Rows from block 9, named by matrix and row number. Rows with one number belong to one attention dimension. Each number is 500 + 50 x the weight over its row's rms, rounded and kept within 0 to 999. All counts start at 0. Numbers have three digits each. After the name is the row's rms in percent of the matrix's.
# v: attention value (model.blocks.9.attn.v.weight, 128x128), inputs 0-127
# proj: attention output (model.blocks.9.attn.proj.weight, 128x128, transposed), outputs 0-127
v.5 115:457511569420558456541572418445480441534528585499486509471570525425566475505550544586563507490480453530467505518469495517554434532371469477496499527544450472496506587478601548506485491490347505442528552536655516490460473482528464419503444558566475511508500572517413481445429504534496450487626472502464544494503553484547524540573546538559423570475529465491492544424497416467443516506461
proj.5 110:547491552513426553636510498504468537525487459468439533461474488519492531535513505505546525564494530490523502514444530512484444464513488509553515386562549488600543485486501533429495535551613501596514473481539470436476459405519472440435582604472496499510537547491491450404408494522473566552382514513522529467555529539483561469482459391406460426592450436502445419471522540550580383517539
v.6 106:492516571482606512515422501449441471488494385472517481457589480454440366488387586526550487500588432536543526500476485525504423495468484459525522502603396556552564482479453455509526495475430517479505501602468484390480487483461512513467443549473481419557509462548482459550511426538500467525453516505452520611458475515481574507585414474533446589489458572542568541518528414423523530510485
proj.6 098:446434464503445469552503584502568572585522570522512464423539512460486508470490430576526562482452534562484534552551391499489531476606496574453512415486503476568474559430535456510435493443592529540512574455453401450392413443469491513500585530592568497525542515479484486453444464540509552484532509571471519518563534521453470498464478509479525454482466534375383455412448497489518516408469
v.7 111:502470530439480445474506471496578408543508565553463515441459571571519427551449547542533597465544490561429509518555509528478504508390468354462547460553469474514491612515481494557483472400477488517461522563578547496525485498577457454525434543478531600468522541412485512492511507513540427440571485496563478433556615526513556492441504532542512562505511508472585547492484569501365412506539
proj.7 101:510506552537486575531539474532429434506517449537407464443431452478528495538486527464502544458596511471511535520449525475534492489592425584483537435535408507517518506464461538476410471470566456581562444544501478464412474438497426502457538593458530466540508566505475411429424564534396565483466541539620514505488540508500420545513445444465486364502551532574511529458492543570615545535528
v.8 101:419448468445488563531549371485423540475435509538607460487479492451520565483482473449434443479465387475522601470470505453568522458482556559569525438512477487512506552547407418567450536457520520577511497506477440529545527507541456477560442456503527491470505537493621609519452475498489481519637444482578473438492507531502398552523494479568567463499461486491460473485583547557484395518439
proj.8 092:587545504479505557476433521512501479531500452562499552459479515535472492447522524388498515584607472546479467467530627488481501553444548462441492544488559483349463515445456518533523467514512493434550490525476554416530481539567510561502539453466452489516499518495444506485574467356435551534464583424517586577464495459542426472514513474534605515513365533588436581485567532462522538493467
v.9 097:557502561426429546496618430557513485557486408503442479501500550467489519524559531539467465513428537573494519506526467460416511498422492384463480529530489490444502561497531540548477457494573414506434506422477488501525448544488519569554524505451516469496544514497500609590421471518476442429529408445520398436479548544434507566441557604516595420416516505421545463481474582404488501490481
proj.9 097:549487488496498537430501390473511505438518523488494470422415490433504438482499542488473567432574524498547491450469576586588469465514469497513588469517434541514483418599419526496554559459510511571384493516486541459406576481517502532475378557495576540506453587511461457481502538555447550564422471467486461568535493472504478444520525454494481546487452483549541586596415522591487508628485
v.10 089:553466485531435502392523486457426559459412505476418492527470537516575518439450478405520520585521524478465436451462505513427410556491429490469449508520441568520499498571446528471506411431507463512498539496555534425583532451450572586581522569432512645489520597516453361526497524496588507496472406489484552527522514462570475556507491482476468496467488452547506557524426490437456569463497
proj.10 085:448431460496493500511567548541529546541551497445496487573413522482500487581530480569499535519446538500519558541455459461455479485528520450545498428436466550613510388536580481534500505470452540595555439609498503482385462478521499534442395587465523390596532423497477575416417459550566512548565459601546546517496450476513503496501546499537446515507530514428520575531439436531535520539434
v.11 080:504499479543447497532550551539564525510491467549519517445526431646447525459551491486545551470471532436623482520474515482402620549531477623494455488485536498433486474497419509481489406507627538435422529495543551506531504510495530500591514510372552515470483492498496502520525539508585512499501561409567470547572416591503450417464516439419486425530490430496474513496448484478492414449449
proj.11 079:419546540473520494439547503464502444364545465506566511565562524507579439501521505461492463423450569463451459481472542542400581495408535422508484531455435586546443482507509471455392527494542518495492429460466524494481524571542459560515413361456492500523493464536501497530543570592535427533501485506479523483473467487585529553519535558528447545337521467491525596582522523499486591493486
v.12 097:488480469386513459623554455546467486491513487583500490469523470321510544483499530487415539427491476532467480489571545445547589447475526481519468490457439460487468449552503519504488588359461502489480544509541516517528499504541464520468559430516459456530541520495579484463468502518471521449517479512499460552544652522484487520530519449508574567491350528489472428470652473565441533465514
proj.12 097:454577437553384496475474424476485500485503496573395474480514497558470512518477454444542533550580462625506531583499468557500481465510496500527492546532579526348455490453444508444527478517513493515560473494550547480492461461449488429560565504568431631512526546499534402520451428458435603425457566529471504579466537519506484404504515518454553470488455555576488472535485510464516427415416
v.13 096:579477461461462599493449411499477519534479551544554465567487473477546501527489497484523453500439480552444525469481511452495603485466520560464559538601497538518421548539411476501486562486312554525549477407513538460528558429512519452529441508472421486465463582463568613556548450496572497518494505517582566418478495437412387489490524524540458533533552484513544452582498536440566488538507
proj.13 090:453486478529534532441495461513510490423486414482477524430484492534527572478563511502549623609576415401521460456517510456504460523493522491495493462530501465318401456445521556508566527434595517430511503541542518499496428470514511552499539564483478509540485517495463547502569542463508529530611568541491580567453482407591517422457550472457516481471399514554501516498561610452495534460554
v.14 098:474555537527563541563537431490406491539565529493511468524542469467412433527324517464517455451538443519548541397460514500559506523509476555544547520570534472576462509480506515519539517520462505491540530596421515543511523446474448500544394519619415397555524487575493539562445461510530544541468483535496570413534498453524527441632485479547551496516576532500575537394561532502468499484520
proj.14 095:522461481524445529512487636501502491579498563474419526423493580473482537497510460494513533497489507483493486498568495526521506489549505535550500514496563379468528418496518556500434485512555471480541507477572367464534484493472534512465656583490568558512441483425517531578502474459472615466476640511504552570479469469537523477443533421586588490488353536540482460442527507405456508476521
v.15 107:444486509509451503460536436481491533479576367492491452474466492440420548443555513545449514475539485510521553470509551455570479552529547520503433563417406508485546452498511489493499428579536476400486445459389480475546446475435563565432573549537467530472537526482523567527539487589516486478524431438516494539541484609477512407648565492484499417469462452504531482430613536541424435452533
proj.15 093:520460467472467479471569516490547505456571538502485551508564498550524520424530545410547479447506462521490499523536539565421459467550463471581516554410552555510491504561424578495488551580476457560495409435589469594516586561453432470512432325510505536521504434525521475511581493468426554480506457381461457476510512509517464602548536485563610503460505464544458539450492444510443581492462
v.16 114:363523534437580510499497570621611500477528460408563525502493453481534523592553559526375529434478455480485536594529521453467475519529468525583509485486602469471530492467557440486526519532529551543595479464486450492466443512480430467461548532534459417535456428586505514490533511425522515487530585554526425478507414522503450509399534439448472527529474493474446502535604531541608487499521
proj.16 107:584538549455514498518609506479459478452547529450453505537526596473456510438501562578482490578384577500514527540461555481511562446494497455421452535455511508515511509558456545492502462418531492362493517425480497522494609487445561473600518453509440482540456497469547532494569563536500449469483509512436537502554489547468531478531460511496577384412597436652572520435462543506455547510543
v.17 093:458470503473517459377495516472586507451499484500537556546460471346523476517520613500518465350504540529482462525514521482536495522542513518535540569489567443490503497520517573515519590474468531418515516492521447476502512424501518491425528453616488502514553428554482577457516582462507560450499478508417522493399505592520379487483420463548515576535587530566461528516584489455592503526411
proj.17 094:417548539520564532438535479446469556466552484523442457470608574515475490533544528516533612556470481477475460487528508470504575415548542571460482472571497507467594471477493525482498487469510548441518475355543500469460554513460485383546527501444534583574448478508585519485496480631556484426533514496453547545463511576486485438514425584394621452434546495443529467413480509485496448472518
v.18 113:451464492468558495490465413425487440529520575493499492497517469479496501528465510458513474484568452481520516437539520505444567468537491470507453537453453427550489398488455506477506488433425555473491485397529528479487483509663553506436476523472483486498487483448515518471561464430434542518522517488488536495530544583473463430688365391557565610536463426404513587522538514523459523483583
proj.18 112:462472385520439492504473488537451410510472449475357501478547523508546474532504456501429473464486515533492590486511463449544492416585567589506536480498475484434449605463602511513474539546616500539521574549477480487521498553491417458557605595537523591518492479503509430489484513445519548502504460538471485556520478458502538527530528535443544437499564577539440459393417425411481395531483
v.19 097:465552469514435436474444486461465503524433573444631507536572508483511535459510510491561469545582546459494533476511544507531567488413442484535504546442470486480549470486483486521477509611417450553475512531473550507508502478474483416524493533495498516453565468530541442513491367541568498602490503401420495494500579595428417523499450437446349439531557497579452552576519456425432496579495
proj.19 079:448421525564548477468551507529491441420512490447424525516476513499406506412516486525536509473597401438469497496540444504419421484531500460418515527560548560562522535491500456504535444428580498590597569460486514482533467618526604480513535556492521425533503489558410533454394481525463526467583489497393448610559383545468513472491506498454561510509468531445460474470434561488493544484505
v.20 112:533449537448521568444492528530445489498572502467479522506510415582491415476516462525536415543521546473481406473476465515468442484521497630414572540567491483469481498501496538478514460523510471535534537564429448466454516396526450501515446468505422526510478447530495488498462599471457528460459499575452560565493532468573512525507474611494464538493564432497552598349348457612555524557506
proj.20 103:530561587445453478514564549519537474493445467518450517541436523466546493566487527486485458527461451465556463446468529520508549481596497512561463513504502508526516530519522410532513489497450534465513347472618551502512401579549435481415529454413489551424534526561452531533596592466581523559430555497575497480453445432509535514597589437513461567491515537498519395489586541408465487491438
v.21 096:484592555563461482539494532523547500462545509465495534504455461397479500508494526522438563504494545561557561502455547525520536500645455455502584448457481484421569508574454459454525460447550430440528495519485426548558456635469510550520504472417577533471597431480505512520538481468496419460552438384548446521452455493524509527468502536557525456492420527392516534538622561547487432421533
proj.21 090:621512426492547442565476477476499455600480572546530508482519543558484468492514552613511380468481446569498521445468574566522492527409484436476441525458438587474477450497490488488435505546532481514439464557509466569460494416490543461559377441542424471562462511449570459466508443552533577568460454509436550414516496521463482591496492559509506581465529492482499523490386546552527542600472
v.22 106:550512481545459498548477498601549523548586510478424516559425512480432503536590547476421476488522471578469522502431523508502435541589538534485492526507477469401452460442501543533421477504556578456484483432577394524466491546504518521495490451528522485509456585449422599488528556461468447443580515459512474511455456468542503418522494583610605456538381424458511480439469444615492454445501
proj.22 105:511541449508513572450473380519482526491518503504553500490574507512517443573552495515538519469564523544609458411496582483644506440451483514525429602475487499499468552537506474384418585564494489442493502589525537601530422441486478455493384475524455605518470459493517433446513455436553501520414480552511508410474578522575436609488477550506483542474530525543476457495471500476535553532482
v.23 098:456476499521512484592636560532516515488534515405488498528583500505510419530585579488497471522489527550485648495493496518442424535589467509466497595535496448515523505411531525489527520561486523498477498508499386548458496569452429414538410509574467472480496481530566538512458518435463394568532442472493463511500448500486544453427589496475598494472439464440499592439522393513608484488504
proj.23 090:474537531469433521479449491498464539531456507572645484477476478544494439434419431530521488495509430483586440495433534542562571404463396410545591516452540480494444483645392496517453507459495532508543537445537586520494520465548576451462510460518543535488470555456384492464584544475514461484394513471499518407545527523528493579479511438531457518472538527580528409463522503458436497505531
v.24 096:544544509429616432480595510511548408499566417541463509518475457443452463469473568490539508447450555515556483544490570591488546499449527605506545526511447501442499517501547481537556383498575426407604502467499465498482459521509496497464375439531505462484535489597426554548489481508533435455506421447471512540444489469470496454584479495487455508500449470647513539455551527578495396474497
proj.24 100:454523486462533507578499528498573500454420598512508523512545487506529440572562490550525446519416520525419521473501542547479531483566552471533515440512450427489379523615430492469442489488517548380465503507574600569530447477482461441445511467535495509486522563449526501495541500481532538513543592501402490393526522531483594621512475519501553553470494447406561427497378413529508514444450
v.25 096:482474389529604393542495542504533526456505480431551500519542454509508486520394537482552444458543522480533418523477483452525447481580541446531478465523482530565501520552556516499471516573553471444518476451419488369556494492343503496436632521526548526473587505467458524558551518464460470529497495541462545548560448534475618524513437435421571435543475527585476531463454505474395506477527
proj.25 110:467556472435559480553457572468510556561520520560473523484383546512469478478504495513512511507492468525479462579537541482347465527474548592515541511477548465551500524458604513496564438484421446468510533435565473493588511488464538578420634515482508526514513474444559500374467535490556491443454458466424390430494551528514480463469512610530494546467455506426468558435445393505460455488564
v.26 097:529576537492563548417407497482484510414533468481408518475517562453446405524424531505595532530458596494488462501508445522499501497464492547479471401490490525496533541436524537479480508546466432467503456510428519516373468477555547588394487587639397465555467573485447487516534516473479541418474496629511529555495430512517490509512518597429480525444437490521477605497479469495557481553470
proj.26 085:470470506463499464456527544565479549474523477515644525507484490484559454379480544452461423589440464441456547501485556421537545511497490505490449550557482430429454511547511548530610474503414518525577557467526435534463485466581526510457554582586562586461482457548585494498449500395577476483537536553544474414494457500486541518511449380501460571511613475513532482479504558574568457476466
v.27 095:476496474526594569432477430514421542418519617565512482458481638491465469531449500462555409494483502507427549427456476543503535452506471505552435435550495512549550526404527543461529557522487556505452495466496507496508514520624491617544537569506489527538464495475551504487561466523329513509478618523492494512515583493550485502590455425454554509576545485430496552502474488468511532600497
proj.27 111:539490457456419519415488571518439477511559449418467448454534499498530515399495510514381428521521528500527488451591425404488463522482493539540565544459510455484481568429541510514593483479596520544505515533523496494435485565512440488452663619525489558526485379514505470515507504432538460476418483590530547544449477499523488476517537450445462463557561553546518525434566489512512370553499
v.28 116:480467465475458442508403522555557472432525440512532522522564532545561488528492482544455474408462495481494461460508514541572494491431514456500486497514545509479468534540621523563455533501505520379493518426522582448468412453538558466479536480533583501483481488553439515453498509453319473506530619528495565440523521607441533547332492563537506465470548506511446432488492571438489575553510
proj.28 109:556512550520570548342517493476357479461545450543431493515432546465508570556527569436479551446568594501466373554507528432477534496594518490523469517564498493547510502475510535457522427442468506516523409560447420494430518450457526507495516564498505467512587467522567447517505506522585474368515506459451530537438450543523507429530403542519493465505454480464537557481505505438558416566477
v.29 097:465451527377457547486481531473484468498446543534599552533461532575465461543496575461466486524493465556545607509527543507561520510487502485551483469439619457539531605468503496534537451513503410514533533541499502465557541468632528420526457511397531477574524478395456522549436490465529480471638433494448476467506549487421519564379578507621491518558527488468502522518453519486415505493540
proj.29 133:608519472543584528495531459507522438503541522523338496552473552465519493499501551570563528491572476495522460466457398416445464471505468481414604444551458534453495425595500471525522559496596505459479487522550453452427476478514478550542467464512556435446488508472459422529638566576485556471397479433554622582509416549540489479504535479523476516463503556545492465473461512459508552533526
v.30 080:462548469462548418564502558508528440499430556505535457491427488380613508557567545482483525564554490515473510422551561474493549479550469501496380537530468423490469402492480486547551573414572453549553516498544498515487443521523537515443488470503458489385569442483472598380494530429553434464439534500675538471491454525445490479505485526466467432475535525422470456534501482516556457489510
proj.30 083:459647488521448482515483417466471556580503504467534519553502575537389581512498513515448524438513555469452570622500489566531509454461465524432506488493558549491579536541460547537444540536532571507512549473496544485446534504511560415594460472444483480504469582513556406473514446500496489557421551475452484497518580502535596492535450469519575462455418445628469521468392449456442506512580
v.31 110:650493474530539532492462475523478437474499526546418426526465568415550459453508483546583425485464532511504482460505477536493515408440540532420412546543473564526441496516493466523545538539462537537587430513479512480517482431423506456447468537579494540492421610521484440511488507518571633432363436582472581408461475516520548545530546433476441519464542481588464479519495484511525551551460
proj.31 099:417564502538519491437457488432520543498475431469625477461525462514507517468487472429562610504470487442489523519525536470554479462512461530579499385554511422439542463417534505500491499461489545449474542459541462517537449506535567583493426635484476525460520556506593557551492491462516466519651610555538422523494530445373452463443455529518546465515455467457546477490579563459425530472498
v.32 108:450499508576555440471424456484528451524526462506484517464553475595404501562391469555618426470463490465511633520455538424547562487433444450469505456429511506425533521500377503505499415420439411527487473508501398497528541551532464461473524525481491543490474479520465492543559420497473575516550515558503484510489539529516537482466457619394553517512511530528489522492551461557385460397521
proj.32 088:627435471589477531462508478558462483544559501589422509513452458486504476460477543503508480560468409528493511527480604511422504506593498496626477427546528494550498462446480479503361455550467467504507473566492508558520429494504585488515325463515580466460539580459484524491491573492499581520522494468532539348546499470513537461504456480558433560506429491492496486459489479454501577531567
v.33 087:416519486416497546499487472482484521424459543461479484514488482508476569593527511501527491486465458480501577558498537450486554449416522547563514588448566504504590455377563508405506462606378512455541426469491418479489511514489473492458451434550413501528458520535521597495499464545546458465503486505596524600480496540508454519534481511370504610567455470562399457439578549520526528556517
proj.33 077:513548517509477518497559453520577489522547559542416513502509474449566554507429516507461394559493448538451456544494499491462537505512558487497518506548531593493562480522525400537460457459476456556467512451392554433453531474539527535489464639492533514530401482558483472541516471684535492524479560607449419477474501550531470515501472400455542479563430486468608402403457555507466475480502
v.34 088:467540450623536487455528511495538465568479453439505476553570450542525522488528484440514460512376444464547451557403505536570548549545518555624493520519552496457506512478552516462504485467599556426465576471482404426508481473414549498506548500401490556570518545492509480491525408509538473514532595595518440557531530582557484554496574488454446442507450536639504515463567449520459434492505
proj.34 080:502429474520463476485446549533434531525521572533439555540490512468549554465429506522479599414471543525452615513518463461364505463539535557508451506548505555605544499484423450496483539471552515525439475445559520430498556510471479455487552394475526451486442532433535494525417521559454547572467638447441444474536474489513524531493528442553419609533494577356528444468522499483477534462534
v.35 097:560455561559482517481476418473528581525516526581445461519449550398599542530634457460459567489520502591504460450511533532494481458466464453495528495439566475512468455592584462417489458371491534521536468580558501541464535506612509461511479468568507515504451460460600472564417474498497429478490457438527511538511582519526439446611486451526494528444543523415516581444573464530462468470483
proj.35 116:383567551552399540589505461535438608385502551485514567492437460510541543468521486531518456556413469474529428551428489458495498493486418590546416551440472479477540471459489568525547566555535536473551528457495442479498533509499454534456484534495445493548508373509526481453538410505442516581512491535418466564433513599550472557481394504501509427459540585439498469501515531438548495509431
v.36 094:535405542474413396501564543459445499514505543502534549557484559572551436481481533515621601559471562493481445533557598581509504547500559429451472450517426516517531442532495474532483497571543596469545496480401404513404529439426514482475467455481507486445542608450531499367545559514501522533570537479578444533563471552493490485481500499540471432515459511519540405479448506479470444482558
proj.36 089:568504474433501549554522458523540469425489530464421459512522587435477536481437516448557478467567560484483512476463389614518528547511506566335553542512487460552497510492487490489453514437519554541463455428526548468427509580543418376508479388533479538380526600451539512473452522463479458493469527410438496525481484532451559540483570513468452513573428456532539468546524453573554538452498
v.37 103:511530468643538510530537604500448469440459496457411459566570532479557503500377475436544474402432519451518507515480426502475482495514442558585421504515484508470529553319506596483438472511489464553574456525497482456516533490480582495440512543535498505557492516518416448558464395552509502569496519544440581471410466459545509449469438498499533568467509484524559525540472434442484556556507
proj.37 117:457475518567469449425446470529526522576439525433586527550577448517522557531542458546510588511450529526508522423500586487524520508483523550511582500580484506460513488647438507527438376469438435491408551535434533520513514535475499461439492474494516580482484480476530542413520530568467497485573427465541475414552432501483488486422462599532383521510601438533484512490391475550456455526444
v.38 112:543479465494481402424535486499502500447501582526491557425524439551600522504531515478547541518464549495486388532586485526454534495552436487427465450457428491535483424476424412468536459480565456578483568523467462553477389430534392636503483586511531506557532453531491562457466554514543543518415505494539529443545459435540476487561425523449531472559501524484472566518506410470597550410482
proj.38 129:463488390513561485492501467427548501501438525547465426436483527498519474516484456458469536480544535438482566545498467482585564469509576466520593464556509534396536488486388446463425572449445537524472483461484495565461569576504526558572578500532550459434461513522523455473441449424496467539625488464434479483480451524392577459504468612509561446434461484534531453537572521463566593523593
v.39 097:549527449458590520412469494587501513490542508436476435390403473431450491579488495535488496449500517552537581520502462494544466557536522469541478509472621481518540467514524445452531526459467497475508456458473558476495463469563459608479575458386487567615448499453499470543538444459600480505450570503463459608459513464452594491496502461546451542481526539507521487574552581604566404503565
proj.39 075:466442430402414538612499533534469490445578506541496412473497448523618543475534443470378481513511541503416492466537512486518451500557490478602413513451514487550581479502542507490490488537509508423479490443519479494460468408433574408559372568519528405521438484556535510499525579476524556560462531504568488477500521474487480540546548506491541458548555578489552519408437368532504486489524
v.40 102:600514564401442596571478528451506496493482471415514446393536486542546500435540472535576499569517515507533502492567537576490504526437587482503527474420384530534486497535476527619537490486536547568483556510513582509483500467416542485527488623544552537573498522533528547516513535462532458458515570506422601495465476434474560512519543552422455458459487442489443476507495426402567591456428
proj.40 114:493521565524366521486546481429451486488478496500544499521522427501491469508489443428509586513574548442523419598388433505519586491432521447507472426515505458578485544547499508484535489636571491501530433454483464551543530533534504485519629484535499478437595545406404486566545492480543488467473557484461496584580377479568473536477448557546589510439483451481485498532515525542460496528430
v.41 100:498403523623434445495457397522449482512495477594439453531485479553637528495539479555477530502455527492436529542507432521519357453623548470503567569500468516519516497470477529509502465576382512485469563547525618466513558425418583486477493542503522474498522526622499563516467487493486513470474577551527515426491484505564499472470520471441557426505503473414490421578472501428536497506489
proj.41 122:407458579480431423510471499515447449490408588507498524483589425500387539500560497506607572538513522510528414519473523513414509549474460517544558501590537498548480562533516483595474464526494490592494414557427486529526545630533534478461657463479481487410500461420471516575517500518520528431478492443496499564488534451482499481518406541485472462541499492426534430426576517466530539474531
v.42 102:467524533548532498487446383534527514498475427498537419440418477453505517556472520538508470439563476471508560477367516528463483523418498475566559541464498476498501599531530399535566538487532568456448503483579518437507480529456526476505605539493491457552425466540455464465550406547589433518538480439421495650470551529579562576539595466503555519431473455603469570510509453528521499519502
proj.42 097:488464636558511478517497527517477474549447512547572504487410396493551527462534545577510500495551459511476445439469443499431471519481468472509375564441475509599547489502512494525499580587521487556585508436498416485489489445421489492488421500588537485559498526380373428590539509479491530569453465520459611433470409462547526510521438479561465486480492560457497493416471489507473518547422
v.43 097:521528522567431462463452474433509503447545570447470489526478467532530518511460465515375576524499461508505533476481504496494463503554578454586523500448419465632456507548517554571557489490534464480505495448503587487482527546406465443490498425412498557494482467517562491521463493526492504476524559475634533514562458536453424481442497430565514478526478474623459424598629512547550573630457
proj.43 098:420471548410523519528570565481534378454501518477474476433487479475495508459515540467406528529496599439529451510502479481482499474453486577502566548518508509537512624528453504442582582493506508532511505436462525522516441445497460488521391477568465377548502541471582544489562506421447428453501496529448501547529458463514480522573564484475560456465631553510615508409529536508426383434498
v.44 086:474521515485508511555491457528462506495528529569450556532537527592382522480518546461556565531476507486491612533423632453463617519459466411519584450394474509510621486461503452468460451543465452535476471454476441405503586497563502488519373477457471520516566502479480550552435452542460515476499480431641486564509558515525495487462521562452543494531517422511508465489582462535440432467529
proj.44 083:559391459493442557536565491507529510506509515482555421532485483566544536528443532559453400459579433500479562439487429599591476526640534573537468511482491458460500513425419459464433542451500503466507561487429508533487467441487587503564415527560567485528527538454549416446532475453475497441474599497477500470478410559433449534476516463496460491591418476405513451444486561447551471475462
v.45 100:505509513579478436559511580477473472455524481543480538533520581535475565522525563461466497495539461484540468555544502453487509430590532473508419552476520479559536561500562494508453451494419531592552484488461447514495582414505406491449448439542556470513430467450514614460493548481456578569556543492608536364499414503427483371560455488495527449465486524460469453507563549545392562512428
proj.45 108:447496496414493519591524465466599382530616525484407510572565559406523513547436502511411485541377510444539469481551507492472503476541535620506503505569515476461561495540446479472492531500465474466378573613523541506521469470514504526508484498486478525434413500498575558435433491520496458406539389586541407527471604501540542468506560490523500543495537470536508459490491529505538506503570
v.46 098:466524504520481552486510486567514577535479494481488500442502477410398544497409477487473400512493470447566414458377497505535502520444500497516548569405507535504594564422503485533472538517592536408491509451461389486468507516498580543492604472523511524473497456497432448549511510426513525484408460460404466642562483600565531535566466613468491581551489466506475536434454468502481510491510
proj.46 103:527421480542519519497588496508461537562485564524550474495519510487539499571454550529451489529540440604497507481444499498502529537432518421436374601493485441566500384508547436539466516467365465485484526445543493473575552430394471516570468534520561530531523532463460500510524556652521501454539471472528581483467408487588527541497487467498490613509499487417438563536483453562441566542510
v.47 107:531487576559437452617476521529499529453508563495463556433537552555471480467579509517536585512464415525526535441471579452458488473520463394471492519465492518536563481498542586485524490459466548465509447508460412556495559473497433457482470366521510477443488436480533492494547558540347439511504546549555429475527553455468424410587460566492489563572573530451478475529511472515438524591607
proj.47 115:520507492433492596510577456587471503449529523423511415512512478522490525500482477431404411545484493530581458501448538524465536518452565619471459534504511425541489442416458518503600421420528509513476522559502510497520483541506515511552389562487476494524425444469608585404552470528414587478491493560518486498407561491477578512470522545522441551539472544424510540564475466466488424508371
v.48 111:383477481512572479476499516518487521473428441573542531546471464536513408549491478412483558545524499493502459567517494442528486489425491521575493503399640487491543500538364486502505589420370517499481523557604562487531463508563497533589522479447423520545518517539475494468457495567568513617519579505472617516512509508531486495519501527428406578504487488468492462597507566466522454494559
proj.48 100:515498490494499497509445502480471436420550522505471480592571605407474540526467447552495518479473508456474482438527325434463484519557636479417602537573430524501513496501615494496551395521531507491560531466470484415425456453497488467527518512473479476501477438485553537475493552585492528431607493516462437601494500488501448439508595456466510490479566513599548556446442449528508534473505
v.49 082:518489512456505490561458536535518526510444578418440535474500589478397529446447383522518560535498499536496499417493547529511504510508479599439529583543477510465488442426560559498520463477629489459465498534470527529506554570465546531420468435649511535443485474460404457474438499536405512515454459470414421521494559450543487487524334525472521498455415547547475516516496459569514554546472
proj.49 105:487520536502445521527599498528520541477437549543488465448435419484561440529503509554499526555545413508468509548559493539475481493438428448579330493542513422615421560475466477453447528544540543521479418524519505567494490557489495475531633457571546496543457525516534424502554458471497507450446533497509476489544409469517513479487502581455450603462496477437469395572441589414444446480472
v.50 097:466531481537503500524533546521518547533497396554432545401536380396582520505497539563562541436431534534452492464456459444474469452557527580492543503525483430486479535478451482495509514437510506394452543452522360432566420493514484533518482551492472453537525559489511462557561546584529496548528528486426468492477612486552531438482581503526507562433380573516506445423562604456516481521533
proj.50 095:447491572466484396554458530546502553483517506554450454525479531563432510552507493586424568471499507518486479536532507602486526571530398527547484528456472479403460500465481565482475436472574534504524448527561562461466542471497522561432588558518480498512398441503458526429455461493472495473414584550545521586484392488370533556561572529436419428545477513554549615509506532466553476556471
v.51 116:513430500562542364471575510426474468512553535470495454561478410556492465505486524442423633491521531428478441503538520584457474507487508470476466527444508547467555464541573447479467503478506481475545486412394600451493528419595468492563476496544468596498508490523510491409447591410644545544539453507549508434487484486553567519489521457502555531498407503495506433457469542502537583461451
proj.51 100:371485491544448483592474458472502486519441529485598528480436424485554549594441471479461509500495583480528504509418463506447453620517527501498470439503462459427516540505436467452517522521522462453511484550575493508508509590416483544498386468503479426478591449465477566567535552623454446449545477490503476476559574445500462438433492495506584437431465460495558548598600476459484478413484
v.52 097:572494463486555447548583538446543454461513547505467540532482527401449504433501524464450437538484515511566496533549553582401510522515489410402451503544515548541495485485516433490509429484609503572465481545421515471551439487412462477545496475546514567455461424461595512547467559452442498436485410441456463445448468351452600580567478458559553514520578527537567491469523446502532503463447
proj.52 085:465462533517453477505512505446544536594537546528588423382456487539569460506538547496574507588476584443450549626517547603591496522505495526523380375520511466393526454476496497524466548456539456517504479453559487540480565519518520464504443458454535439461542553514482546545532491533494489531518432554539439434516543517524481600445391532476554554513494477403487424546577475448526539456544
v.53 109:432428473413461443533437576478534539499591443428571490541560425438542458498542541512570503545480495496484496546466483469456416522587519506580636447505548449551594576556506493517573540447521497480464555573447490560563477484494431463524475477536541532500546467534536435502482453566576458417438453525564489557458505420481529528489604428525444433494469418481610449521410493492536509483488
proj.53 096:520554519446442406472484478478537425468530536513510449534436521503448509427536447574483522539517506487488477552537471472443536474573555478427495493474532561453472463536490617526480530407513464553601426489521520420473451498475511538499456444455365503460469646583471555557504509535458505519547488528516541419565567496512398477437593460589500585461508516556387535500538549609534547477501
v.54 109:442496499476525506438465529416499556542511477434474519452532410553500411509501603526463551488523532516572450560545494546448450604608531446482474512469508521471572469434564510434589505439472483472479477532517553428507427455406525557496525536538472553593540466481445513568467526444556526578552552528465589582485380454479482564502478390568439524479442480514562477469392537433563521522517
proj.54 107:466468477498464445536476488540552486434454557538484543532364532585518512493510364472498478546531495437435505599578405454408412477531506476369468432501527558377516522451556480489469490495471470533552544505517395503501597461485588532489485498489490457547439546539449539415424538529478513455533519483500490532509531461511523443452525577472495512444521453478462586456583545596481540444579
v.55 094:507525439598463589539497609567601465445492575445481380539539469451598468463488510487497486544490544479465410501448419490543512460584459438487467574517593475511455469513519468452454532424546536460519479448505501572449400470415495512437508519420517465464450515591556422494490475553486586472477485450507580541544439538513487494494527488530473472509488516525531448558564360422574542539522
proj.55 084:487443501516569463430428496448512477496482451489512433485540531480549517489490538561499539499408540548542510522491561478488491429558545466438332476521449550416484522457480455508401533454551493569484469592505564452446597453497538403513457553506530460529359453493516605458437461508427547432574573416506518519488475456464503530481432456454511477559462499362515529483476470493500534580569
v.56 105:458526423512391566467518552445516546430505537410600502491489488439515481444647454496530616480447450592506529489427522583490525539568504555586556401516531400495560667473446513487500465495531484447504493564573496486537538560462416489521534511521480494499545499514552439479498449469553484474529523449622401523481506455522468468473493468471445472454515491433479560540456480532462445518522
proj.56 115:609487480388389491553532401471476479519535498463569558576586499505516446465502482502579506551496509525506481475573528530435523450442507530500459489444541547498468397507468510545523419479479515556473570484456523470423457435429544522564455496479437452539407547467481526504476508473432459610419500563453437398562536573538452509529550485485504632453492473589479539577509520593508528510419
v.57 098:541400528509621421452536555512467515561476465480436502558523474428455416590455524451477570628521520512511428520457414551548527566358492479581552482568497472496460578488474480523434495589559435513524551533465453484485483507473505629555465518470458492523485524510475521494455543517491520477455422485499458574456481410499552521594461620572542519466565479477493480444492418531465522537490
proj.57 094:481518549472446499618479489553524515465455573534558477440364540511583550454532518580476446425482523462541522401521478490470575544517458432521509419512413503453524482484503479457513474472542539472492437457557460524453480547506448361497472531533417414543527422508584568529598498631510493528435544502512528473489503483486391570419480486562451464495517510421559416537551537471507455442491